{"train_examples": 26041, "num_classes": 4, "mlp_ratio": 4, "fused_qkv": false, "num_experts": 16}
Rows from block 7 of a small sound classifier, named by matrix and row number. Rows with one number belong to one neuron. Each number is 500 + 25 x the weight over its row's rms, rounded and kept within 0 to 999. All counts start at 0. Numbers have three digits each.
After each neuron's rows are labels from the 100 clips, of 14976, where the neuron reaches its highest value: "top examples" is what is common among them; "loudest" is the band of the loudest frequency at the time of the peak. Only what is clearly more common there than usual is listed. The data: acted Russian speech (Dusha).
# fc1: first MLP up (model.blocks.7.ff1.fc1.weight, 1024x256), inputs 128-255
# fc2: first MLP down (model.blocks.7.ff1.fc2.weight, 256x1024, transposed), outputs 128-255

fc1.715:520512538460490500529504491478483516559490541523523491513499501491495553505474478509492491544517511493521485506503483490436451524507514492503498475508475516521462517492517470486475511492491509509440459437520514527510520481472493469497531532524509509552535490504505553483507494488523507516496517500565507517480496512509445492512544518521514533490463508495518496534508471563481464477512
fc2.715:493504511489489437472501502479529468515497461469490502477481485502496493540497467461463508467468504440506469475458504493486488512533468490478492470471483483465483447514435533515480465493472523501475458500499486451480524481512471489481463482493462510469517526480508486488438457493485465530483484507505525513477531482480454440487489513484461509499516481505512505474459532506446480482518
top examples: emotion: positive
loudest: 250 to 500 Hz

fc1.148:473472522492479491505498468487502487532519518548517485504488463488494520516469507515529472498529505496517488482476504497450478537554475480521486500479459519510464510494487518532492492513493482555453451440557499497494521481508529470510506522489479525545500497480499504500523477477513534538505550508529530491497524484497460443521528507537509507481481488506513470501531492526488449484521
fc2.148:451471508519515469539509480480527467514470412465509491508508511474508495492494501464482481490493477498510462480460475507494469511486492470477481466532517520473451486495518475477452476474447477565454461480497523479510478497487519484494547497466473495481525497486483508517428527477506491471483447492519493497471472473487430497512489480464502474484486473488522471456495496486492462481491
top examples: emotion: positive
loudest: 250 to 500 Hz

fc1.122:518489540500503507509521493498525496538519540508521501526497536491521495517444489496535474496525515538513504535514476525427457494504532498553501526464483509500458532487505469509476492474552504505464501422520476517499523463475493475539517548490515521541515461472516548478511521488493519544490498524514494528496513496535424469485534518471509530476464502519494491531479535545508460454498
fc2.122:496530482495491429510461504535473483502514491484456486483470449534485510497495492485511495500484473439509512480512494488490490511512487488513506456444454468452490463499432498473508484504462485472464481485496472434513473500513513498449452494461455468515489470473503465485477463508472481522489478488495501512443516487465518467475512444490469491487503482478511459453453519480448515479515
top examples: emotion: positive
loudest: 250 to 500 Hz; 500 to 1000 Hz

fc1.339:483489484509493504506515496512541493517537515547480529508523486494544490503470481511518500492560500516474496492509527497449464497507505496555497455488481509537507510523501471534476485502450480521467485439535478510508499460508510462495500502465512556542496513489508486498516468509497513496517528496529484468514517493501459494466505497535463474505515476538483484513544512496475467497500
fc2.339:498485498512525482523504506544533494523451483492484507509474513478524483470507506477451515487466533465557447492485441497479489500472470438466479454516504490493491478475533512484486493470482472480465483485485491499500492479512535536547540483479481482463489480491565522507462508502476475508504484543470487531516464505514470513509478521498514525498518437506520478442506491562538508520478
top examples: emotion: positive
loudest: 250 to 500 Hz

fc1.571:497497498506494484534504486514490470540535512530518503528542471462508483502497517488534502521502503486540475519514513534424459534526524510521496496519430484509475529527523461533504498491537494519419476445521508495511494482507534461503518525497496515528519533480495527516524475479487528544496515516545530534477514495497421464503526497489497481503516522502510484543543530512495473498508
fc2.571:490486552516488469488507517499497500501453480493485534497497510544501488529461506484484480513470511473516508488481505491480486474564493497505486490495474525459463481450479525483541483458490501549491449522479510519508506444511492484495460473486499467477490441526492468491457479509450451463472506501512525485486477505479518496479444545505498473484520504510489492449462537476469436466503
top examples: emotion: positive
loudest: 250 to 500 Hz; 500 to 1000 Hz

fc1.6:530502478465493482532528531484511524535486500522466523489536486500492498519443525515509491511519505543525498477520545527431485522515525505493508525521484506492480544506502476541497474510473532488476493428537547501499494499517508485518490526501497526528511487449504519542493499472516527540528490510505492515489506520485463490514504473505464462514497486526497490525494512488489414501508
fc2.6:495521559536487542505520518472501514520502519521538520477482472502543539505499489537518519532545496472514558521543515521475482488491495548503539476499484516499510515516524485485490530507506506513516488487534533484508491556484535472474532524473514505536512569501510553525536470501526491503481509528513528520547542502499507512489493518472486497437484530471488528504535474510507560506507
top examples: emotion: angry
loudest: 250 to 500 Hz

fc1.193:513512512499541511523529490482486496536486499505515507557503507473537498493512504509525536501508483520478473504465530485448445527508533492543508524523477524546517514494525509524476487477490511489423491428467463521497508471503476466511502542505494551543529482492487503485512456491499518549539503531542496492498515528488421479492509475503477493507494456520509505506513518548501471513494
fc2.193:486481465526469445507492468602538540485532456516474556524505516517504442530508540494509455501463486498500485537484461493502508491505488451503491489466490452496483507518458482498529500522540494505480536502490479483503523508485488494524465450451499494448460501505496467507522535518534495518502508516492498492515470488528528518492467513531478492508482491474494526488464499502493554464517
top examples: emotion: positive
loudest: 250 to 500 Hz

fc1.604:493503508527513508530493476504511466526523524522496500542514501474507514498492506501512500539518499490491458508488486519447432530522520466520510500484440531551475508494520476518504470478486529535432476435522526508511504497494523459477512539500506547522525517489496510508501491493454524517503527524521528498493494507479448459507529491489483467505519523497517477550517510529491489499503
fc2.604:507474499505537504471492511493492477500494486460448483534515501488508464488513479448503481470465507466517496489461501489442512511455515479499453497506507463470455486456485512502515499457500448505494498497457494488506502514517502516482469475470485460486488448495514476482501516449493480492455521468494502504472470504503465501472464487506499502530509501498465439452472498445512503461505
top examples: emotion: positive
loudest: 250 to 500 Hz

fc1.461:503484513515497489537539487480521483530497510519474518541542482466492516531456510500485530526507478505492471466506506530452456524508526503509483521499457487511475528483539508548497470472491493507478487422553490515494499482503498473477508529526522538514543517490538528496487460469468509532490502508532468519501505526481453451475526463499478460517527488545483479521513520500480488485511
fc2.461:501501521538483501506457476490516469483508477493524499487473514483521443497517488492514452464453467545511511477521494478487480524482485508475475461461505522507501513503484433508474460498520479493452451494503537474505534482496484522486482488483518472523453471527490517481487538457476465456468460493509510509471491522520439531479518509471469487534515505438500475468499473458512500465509
top examples: emotion: positive
loudest: 250 to 500 Hz; 500 to 1000 Hz

fc1.189:464492498492501496512506474506507486519509505540473492520522484467516528521469462479487542535507529506539490479505525503405483530525510510507490498522465507505474531530512463537488516518519520519479450450549503514513542466461524464516500537502493496538526489501518544525510482480489508534514492491550534518506481502489441478502519483514497488512485500518514497545507514549524446511501
fc2.189:515470551509456515449496500443483528487482488486496456474493477495499508509537482524517507461460514454470482462478522468510550495542544520454518499499483501509492506471521555491516486467481516510495452486464526533481481486499486439489502523480479491485475475493511500500488487483486452510512467509496494465523527494490529493466490546460441489519497522508490494463460485494493466462500
top examples: emotion: angry
loudest: 250 to 500 Hz

fc1.271:525474517486515488512512537497513501566501535549530526537536503491518506522455486515512522506524522526524505526487502516443436504546529552537482539487473486494453516493506502500481480475510497549438455451534494488497499482514514492514560547505479507526517490481496533487496514483521471550507515490529490527519539484511459467519479496519501517467485492554510460536502507526495477493493
fc2.271:481527474470502481482479534508496449510522463483488470499471480505508491486512492466519476484511476493504491486494484485491487504473486469477478473488503467462468443526448489469470506465447500476477473511509504483504488474540468516466491485479536532494518486466512491466460474479483492469461469492503495503486511474486486452456511437474498491467487537418492472470504519462469531497498
top examples: emotion: positive
loudest: 250 to 500 Hz; 500 to 1000 Hz

fc1.216:479478508500505528524480496511500481535523507544498481506482467453505505523445493487542444517547512521478473469508485521439463517527529518512512461515439510533463522519488495503497485526483479521452493460479496517498526479514529485489485487518498543552522491487468510498519438478479508512515543520524523513500499493504461475504519515526501469495521504543499498540523516526481439486496
fc2.216:516477513507505446530514519513531435540497495499488489501478527524469519503510509475461529490474481479515506509488457527477489541469461481506467523509506481493482482520502469475499488498513466538512484446461465423537471509501501540492513489493482501474541477510498537482484590508472520498494470525480519494449456486495464469478495468480488486503484468496494488447458482498489459495502
top examples: emotion: positive
loudest: 4000 to 8000 Hz

fc1.682:490503525488501521547489491479524477554508516506536507528522502472525474538454499541508477489537508507527474474514494510435462539506541509532523483501489483535460511505509457494501452503480526540437478451534552519523504483485517484496540539470515523498524502476497524520469487481461514536521536485521488531486528508523420479506515509509519515507525447513521473525505489495515439513479
fc2.682:514504514476521486488477533487495506504507467472497490492484504511522536488505487507509538470498492502502503479505525527466489492458542522460457457496470518500495459472465457501464512488514484493464500465502476447486463476531491518499510447521482463533489520488481508484460505466451492471472466471477509492472511503439467498493461536517439496500515481521481487480427494497443482488505
top examples: emotion: positive
loudest: 500 to 1000 Hz

fc1.546:486495513500471503506515513517496472498486507555524508488496507485529515506449493514514507506560481516508524513499539525454484522539490509527511493511455506508495524488496472521507481510501502509452478454499489511517477477483517486514476494506533537538517474465491493529529480479511518527502525508524477489489487519515428487496486494533483501475489477548510479524524492527465464497505
fc2.546:507526513467537533488494523484509458510499485458507502494448468475496490440524465553452552506529531510503442529546464495497487530476516525480506464502520499471464489548524523495482482516477488491498507476515506473500488506512491491478530517536478510450529560492542532530476484518515529491514473498488504514498494517479516490475523466488520518529523459472539502523498520532513532508494
top examples: emotion: angry
loudest: 250 to 500 Hz

fc1.253:496506487528517528498502488485526493487510489486501479501535483456513563526470494514507528542494519496522478479502520516453498549534502518499531508527440519509498541474503467513485471513498528524448463419519505483523500494486522439514513523518476528531520482486490514494493461523458479538519478500532498519493504510479436483496519493526482463529512494517501508527527491532511476498525
fc2.253:558531541512484549496498481512489512503493545566520543501486504507492463529483542511533498457536482591516546505525514511496528503496500509507498472476481493513535508507496451465548511516494487513489481489490502538514494531460475503458529483496506512498491497474497520488523543457506512509531513494498463499490484519522535485493514519516521486472463529532497511477485492421481471491503
top examples: emotion: angry
loudest: 250 to 500 Hz

fc1.585:510517526470495502518539485503499463516496509488491514508491493496486529520469489517482542519516525497500484506497515505435511536528537519472516507500459517511549523483502494496469474487518494476462489428484488519536498466488526472500531500530522526525510481452520546520466489516483476533548501503527480493517495525483408510503500471517484471518489472542497461539495510501459473474514
fc2.585:522475465535467544485471513529507551490516507588458485487513481507513507476542516478529512525518546548498483522498490484510480517506479503493541502512470499513502523497503488451490540510516489510495518514501516542475503504464467501487483542511502516500476487524489538526516491504513479555524527478497450489544517488481491528508504532506503479481460524485496549516517483521498525516496
top examples: emotion: angry
loudest: 250 to 500 Hz

fc1.522:496521506480497508518497512493516499574491512503536494583511512459537509547474515550538505487500501501534481492510493478470479541543500530552501532525496510517458502528523478525496447458489496521434515450529529500509503503492514460518487539464511523525517505465463499480517481448492515539512494494513501523495498494507436494481489495490484489528493476524465498523514533530500486465488
fc2.522:490515498495496459529493497553528467480480467515474498500480487492520496482452517458505492484467470465490549511522510499493453498462500483499478468461476464476502482500477472502476466486498485502472476484468455472516473504490504520475464449470464518506472493435545478483490464488491471464477490496502515487447499466524499459481464476486490494448509473479481473472480523443448536470527
top examples: emotion: positive
loudest: 250 to 500 Hz

fc1.424:504507501489498470511529486470520477512497525523497494498505490464500538521461483497497564529535506500534499500505518523431515542511543483487480514549469524536510538500509488540461493526490512473465454460503501479499498490490504489501503546505486531541548489503533503527493451487513476517516520513516501519478496514488441479503511492502484478517489514519492467496493527514490428492515
fc2.424:496462488503491551532516475477510525511502528524537523507525498470466483471522520558513474461485482546451522526510475528522476465526515528506537521480514495543510510515502477482490511492553511536496489486497546535524492504492465472508487509524497509521490526512433492538544495497548515473533502515503527494560489530518492517509475477488537452481478555519492545518483506498518521503517
top examples: emotion: angry
loudest: 250 to 500 Hz

fc1.381:482495538482532525502497487491507476507517547507506492508525479472549522495482484525535513537519512514505464475488543478442462498532502497550506533482458501521490534498529501494472462478461489512423464413512486516515491510506534441538506499472498550526510507472507485517525430476481498524527510508543487477502499487500424503480500500511521497509515492526534490514517504525468467504512
fc2.381:501512500502452477545477482585511530504507462492479561497489501503495474460475546484498458459495467482530496518516451531482473502474488489485457474471537473516521475500475457540501487493490476489468511487479492499510486459472485511499490501458485510483482503493510533479488520500504506508493474520504522494479482495518500478499466452503488496466514456489510527497443459468512521445525
top examples: emotion: positive
loudest: 250 to 500 Hz; 500 to 1000 Hz

fc1.45:480496533516517523493509530508512478508537521515513485511497458486512576516505471479489553508503523500505496496515548491416474530529551496485475513513434532534498540497493496483496498532519524479466452437522504507484499466485505471496511534496529526514518521497526537506503455518482495500492519512525488520499504528464433478491532500513479532482484520518518496540528519520453464505498
fc2.45:506467503523482470473510510470479557507506510493507469479503489517492475470543488531517477523516509480484485488474489502513496518513524524478536557495502495519516430446479535528500528499472559513505454514492561478467486473481497486468543544479472514510501454530520538491489501468490482535510496524515504469502504519479454478503489504458514491521503526498513477505472497509531462447507
top examples: emotion: angry
loudest: 250 to 500 Hz

fc1.491:516496511500492512549490515495497449552523495531530504495498506480502511515452490521512463537509519521508464490516526530446463535531509498494521515507463519512493511517532495475492455506496486557418477412527475494518515520476532474516495540487515529506508478477512504491526464510514514529500502500543490506524498511525447486485517494502515512492532492516510512553531507550482460489493
fc2.491:480495528517475471474512518542521511484472475527485486494498504534537499465501476503458533449489508512490470492488487500483502499453485477493463450465521500468488486512481494505486489471457517443508467467469478521474469449514528517509485504503461506511488530494561500491499520503474476497520474521514538474469453510450524476515460473511467504512467462480522519480457522483512468467506
top examples: emotion: positive
loudest: 500 to 1000 Hz

fc1.159:499511501525539498496474472479508497514536480489503477535506518460534519519537513528517537511502521503501438500492512490451470540518513520523537531513477517550492528495522499515490464491487498497407463442488487516505523480498492469473526519462484539489510492518533526499505488457482511525537520500508493493487490537491450494518529522486484445548514480467535469509508515539508463493494
fc2.159:509471507514527467495486476571518465487528483481490554529544542516484446500483547495519490469443475503509513509505466512470542488476484474491458491477504443486488509479514499485524489511552477504498506488439474507535498490464510493497497479473491488504457487485501466500531500527501493488497521511497515506500483498512500500510485466539487491517487468523474501454439487437492515487499
top examples: emotion: positive
loudest: 250 to 500 Hz

fc1.727:514523495490511468517511513489532502565539496541519505524516536512525520525462533537507499507497492507512469505499482531428454522524525482545461524515462483500475510499507484550513504458504523510461500442526510511485493508491520462511507531481469525522510484468499531486509501448496510558512523519568476543483536514519433467483510493494464448481495508528489511525502516500513457509511
fc2.727:476517483483482500502455486518522494519512470475486472523508468512512460486485507459543479472469498447500552478503497460498509481572463477492509465497497485489456502460435516510493495491508477507483475497490485521488481508524492493452498458441479499493510454458483468495461514490469495481473502487507509504517495502554458477473484516490472488517507520478467461437485492496482550478505
top examples: emotion: positive
loudest: 250 to 500 Hz

fc1.386:473501526514504498480483479482554484502517506519474480516495481496493542493475506470531500512520537490530472473537507519398488513520511501523502481525441485536516515500511474492469502517503481525450467435519503505486535479495529455500510496537489523546495515516479527507542458542499501509516500486518533493504508525506457483514544491494468499503488525514510525503504491542454486470520
fc2.386:476502496540491473515506469506501496533477491445503450485504495473465497534495476456483485500490499472526498477451470518489518494566476491474502507509499513504471481449500555538503459471465508482498463506458496509502495495518485496486513510516490493484534451487533503451444538487499478515509543473525519478493499510473466506506497533494495536541505491549493420459515524549473452497480
top examples: emotion: angry
loudest: 250 to 500 Hz

fc1.391:508485497492492515507539476515494475507507542513508472490527504473487485476512507504536485542495533484492489475501527507460455542509497508508516513485427488557506523507498512499502497517477483506459462426496496512490489477487522471483472557516501565524508503490530489502503469503470498524490509518512504498533529516508447503525480468482470499497509494521539494541502529512495461490526
fc2.391:505458499532485488517495520556502481489517492524504526494502504516531485533490522479529555525491464549540507490502476505491513492463515488509498506502554512525534492509483508529478478448489531524526522506480546521496489488461521496502529489515540505537520462503553481474486536511494524456496497528504502490508470521519531484518457488501535527466507471506499495494492477496481487510509
top examples: emotion: angry
loudest: 250 to 500 Hz

fc1.610:487489489514486502553508498469528491496496493543514510503498459477485487506427506493502486500510484485565505490515481500436485508503558497461466486564489511529514547501497444497497475517528494521462491473508532478494515508500524473506527557525505520536522504487498521511498489494519472554531504512489513509495483534529456481512488501527487481527467483502506501537513495548518455474493
fc2.610:493463517479526542476526503442471471499513535529537536501511536478514531528487501526457529511510513556499506503525543523504518498490492499548509507518491500481501512530575488485498522494482524463513492480510478497506541549521484496503500488548543530514505531509487466502536476487523549459489511490504476499494495503446510530490524483508488473478493497543459518514558527476477481546517
top examples: emotion: angry
loudest: 250 to 500 Hz

fc1.612:525514519494449536522488543485511497585512511510515490529534496484527486501478496546530477482508484514526503481519489485461489543497490473484506515524484486517450518513513478543509461473533498524471464454508541494504487523496529477507505541497478525509508504495479516508523486463484467565507478508549504515476512497474409481525486504515543496479473446506536508509506509499518485514485
fc2.612:531505528472504450500478487506488465500453503488489476494479498493504541508467482492468532491469476459521560489516511515508495493504532523464464418479497519502488480522489484491472488500492484482462498465506500461516509514509487527525524503455496512504499468450545497478433476466455470448472481507480494519497499468468508447474476510497462480437545506482470448516483506491457474467528
top examples: emotion: positive
loudest: 250 to 500 Hz

fc1.257:484494520501478521505510500488510504499540494506495500513523489495522529521480477476498506487483536478512488485513522520426478525517479504525488456495447487514499557484484487521477472503470508533467444468542540502487477471517515461473477541516481498549499507524529502493523483487491519490497537506536525511518531490501458450525542500528486503468525509519503500537528481487509482484494
fc2.257:510463516539502436511479514476512496506473483439492468504511503499489485489483476463481488504477478426525487475437466509486471498529510514497525530530477506468472465442480541535485515454445520474475504533508515465486467462492511515497540510503449503489539443482494512447441510477455462493474496499518518479510508501515446474481490525490511502507509497516490444446486514504503458488508
top examples: emotion: angry
loudest: 250 to 500 Hz

fc1.17:497490519505508518518492506512497484511539537550500504523511522477506509517478506511498518528515508526508439488489531517468474520529518517505498479518496505523488531473523461514490471499489510503440452419506482500527482454504528484519512512503494542525522511510509505504511466463473512524481538508530501482508529511497443499495515488528485465510524498546498479541495534534478476517494
fc2.17:489439473493556484466463503528503463504497479459506535523522517495532462425540495489503500516494491503503464490509476492509475513437509487487459474510511485486458479482519489530508474481514480501465497492446476507512506485495496495528525452466520515481492489507508502497463524500488553494497479517494514499477489461485491492500488492493506502507476458462497487451467469484514501481505
top examples: emotion: angry
loudest: 250 to 500 Hz

fc1.743:496498528467516478501500503499508500552496504498488502505534502470501488497462506506527508515528500488538479508488523526419437523524504521489510517513445511505493528507521514532506525478535496520466488406530469511484502459488517467538539516555509498553516496496519531494492480482517495556511493487538505515471521506458432441497513537518483494489478501530531455522511492520525483502507
fc2.743:443507565511477467484494519509457529470517437513500530488489460509499511488523498501533479485467542479478468495493517508503478477553498500480522476444468523476457460514472444490552470521471492526468494486461503497517484501532471515467492543459494505494484476529496477466446502516483495549517494540489507482504484498516525488476475474452450500483532490477523553497446524507497456474508
top examples: emotion: angry
loudest: 250 to 500 Hz; 500 to 1000 Hz

fc1.144:479466498493488498524499472498537496525532502520499496512520468507501521507458515494502463484491487482502480484470491489443493521530543480473540518549508524510509525500510444502479482470472525509450445430482521494510516478473528455503541532474501552516539470481490502522495484491508501516513497511514501533513521501516449451516515502532470449526514455541495502509497514557524448495513
fc2.144:546471529479528532490489522476491469489508502497501544505498540469500520500501538510514480507520492550520511516512478503485529466471482522527467514499508506471480530523522467531536481512511461525502535466515482506514498543481485517507473467505538456534494467497493439505521458492477505477441520514496472523525505522508517547516461488507472488439472503522504529509521515431498512559507
top examples: emotion: angry
loudest: 250 to 500 Hz

fc1.304:507532529471495498550475500507520515522481498502485538500502492502515505539446530472501471505496480489516488530493515510425456506511538519494472514505468525494502539488531484515469485439504488531444490451497511537489498458478502476529529507520520514511532517495513538522469516471506524538534518504513498530491469510507460508523494501494481492489474469486511491523481492558492467474495
fc2.304:491518461499493472493478475536500471488518455464501504538476492486484482479529495493542492498469501462488499532512481458505481533467503482502477485457517465497487453483488509498502493537486518435488509460520443483481509514526498485421473510479489496475489507477529456522493466495486505493510490524499526492503535481505488467466514442498510516502517520502450506503481507482466537509497
top examples: emotion: positive
loudest: 250 to 500 Hz

fc1.280:478505493519473526508522494514477469526530497507507483538523485493509536487470507491508502515516487458546476487525527520430460535531505481494509478500461494522486547510531487485475482527482510526453466453514551497497523506514542460504502534501534508498528481491504489484534486523464474526516528497531488520497502531511423501518494497512472483503481501504524497557514509513468489463503
fc2.280:512453489484486454505494503472532556516479529499471474496491516474516544547512559488485552503498519511480449493503481491499573520456519511485477504487524548496512500493538544490522517475480528524522458464530516512514500480481488446477528511530457494503456476511516547511483519473472508486496498477490492468487489494438497448497509513478501506526511492552523472504493489528486464467499
top examples: emotion: angry
loudest: 250 to 500 Hz

fc1.306:508516493480482522482502519501512482526499513542500529509497520453536507538441486542524502508541518533502501498513513506442478535540549483514501536505482540502474528480521475518469488483508500481441464415523495488525485500539537486547487521481501516548524478463472518498482463467519524555506553517543500523476510496491430512516520498528495486522507476521522483522487518539496453473509
fc2.306:489502521530490484499473503511515483509505470474471487530502454505492485465507507485523501500482485471514491518501475521471462512481445478481464473465478479465489473500487487497514503523481474527455470473456470462534490518529503499478509478462523513493489490479503499507525513503509526474512453534475509528479514490534511458458474445466466509485502470460481434444481494453448540483498
top examples: emotion: positive
loudest: 250 to 500 Hz; 500 to 1000 Hz

fc1.175:524483529508489466547486504516503471545498507515485503523519507466521491528458486515497493502521525497544501507505471483435447508515493479501472533516493495516484519506488484527511467449519535554444492427524498498482487511465493456523524549506510517515541499468481532502528512504503526543503489479512497530520492496473444453508495527489527520533469493507521484553514517522514467496501
fc2.175:485544511473507479514445533474501458519474467456488487471476462511501533493481481499481470492504478458521530452505513515519489506476504530510488482442498515476453465493455475460466500495484471469488470510499468470492523495545523528444513465465471543527520519495527493468458470495486485457463513505512487507476515486518553464496521445468497469445503511479492481493471538458482504493529
top examples: emotion: positive
loudest: 250 to 500 Hz; 500 to 1000 Hz

fc1.439:504492493501500534492507507491527518526496545560502482531533483485491507545482505501502490515535524496537511495516496510418484550520516517502458475510472498527501548492462476523501507491496540490467464474514518496491500472528540465507504520539535507556518517482526488510544507464544504531529514480566472484506525502479436447499493524522502483485496485537506496538528508500492468504525
fc2.439:490514542507474555521503500491479545523465489507526500488519441496483540484493491504504494514540500491503506482502540539525439478550504513456494543519491518497508510515523501491464494508480512545499501529548539461483494503480481485512551533503484512516541507491482533535436492521502470498506487501507528503468494502565488507501476543485485503495491529485502468520530522504490479464495
top examples: emotion: angry
loudest: 250 to 500 Hz; 500 to 1000 Hz

fc1.260:521502476498452483542530503476518465514490507522533478490513461487475494512433481481509473514512486478519483476534488511456492501513522488510516479526490498509478524503508472503495480523458528509478468480528534485499504511486531475498515505476524527529511487468482475552531485468488499521512520490512472501481483537496466467500483456522507478475491481508498517529528521504494451511491
fc2.260:530464510456512563517530499488478521524500527499516521505506490484509570535447481511461520538555498527530540474524535527502528505466502532516487506515506538496535540549529474516491504479500473495505549505542508502510495540515506514527521496520509538520527534511509500501521491487507517465498500478498480512493525485471513538521493489508506520464490479495509477539545487501475481520512
top examples: emotion: angry
loudest: 250 to 500 Hz

fc1.56:493511538523515542515488478503504493504555522497498462548523473491533552495482492505517517498549501490522443467518504514474433501505532501506499493525464495499439528486514482507490489501483485498465461443525516512504503499534507481487545527484488537552513494498501498493491451495457514527490517509546486506488523518512437483498504506506436464482518502521487484528533527499477484491509
fc2.56:525472506525536441530505512485478485507480469492495527533490505514518474520470494461509528511499476488536493500483474470469497515497481484498493504503495463507463478505456485483484460456460461509446486484508543495503510491488509504481499457484502510514477446481509478476491509464447487460461493489476534493500510468470406477497508499519498497495471504468479478447473454482465463447491
top examples: emotion: positive
loudest: 250 to 500 Hz

fc1.736:477513500494497511535485463480524502543518496508517477511494500461542545515484514512522531530524516523544474478493493523429477526534524481509516511508465513530508490494496482506489486490504481509436469445523496513500537469498500462502524523476457558509541478485520549498471496461468491512523499519549491506497512532524441494510524513513478481494504503496532474546483488577502459488503
fc2.736:484477457515520471509478491546489465512528478498482521537534555520483423492494531463536487485458479491492508526507479458470538489491473478518483480494492440490468486485467476483521509505494475518482480463432490519508498521510489483483496479498519464487487465487446482511477482490499451487480495519496498519498470481492449481472494463499483483494480511493484498453451489433469501475497
top examples: emotion: positive
loudest: 250 to 500 Hz

fc1.533:500503503510505489485515483491540497540521536544465541515526499486501513532453488493492486499546522547506497520510512496436466522536501509512490501496466539505468520499499509512494502493510509496440495430559516496474534470490503466520512512507516485539532495476494534507515485499520480500519536518551527526482498502497444489482496502538522504467497499543499451539529505546505461484506
fc2.533:478509490515507501526486504466489522534508491462501443471475476515488468516486500473482509517496483376507486477467449502474456526543515468450505495532527498510504469475471517486476506486470505491479469497486498446504437486513530495474494531497494511483533496511500501480461462491494501526490491500479509494456506512549496458493544490454446485565493510461496450436500509508490521506489
top examples: emotion: angry
loudest: 250 to 500 Hz

fc1.425:519485489496508500489484464487528453507553490511469473510542439458486506498508531517478491518504535486500471487489506482426511542508489489528503503503445521501531524480494468503493491496501530510455469417508469495483507466477495452492469528513524548536506481502520519516492461503528542536536501510500518488518506507509442469523502503493486467530487503504516498540500508522492505504522
fc2.425:486487559494492490518490514511534507509495499507484528528488549503489479523487525477533481505461503505508498492489497478500522466548484497506496495514542498514466503495533457533538478517500454522508523510470472521514492453467481533494521462501516477510466478487514454507518537501486460449499516526492529501482461537556553531484472519509537522514510498462476536464477491509548476466486
top examples: emotion: angry
loudest: 250 to 500 Hz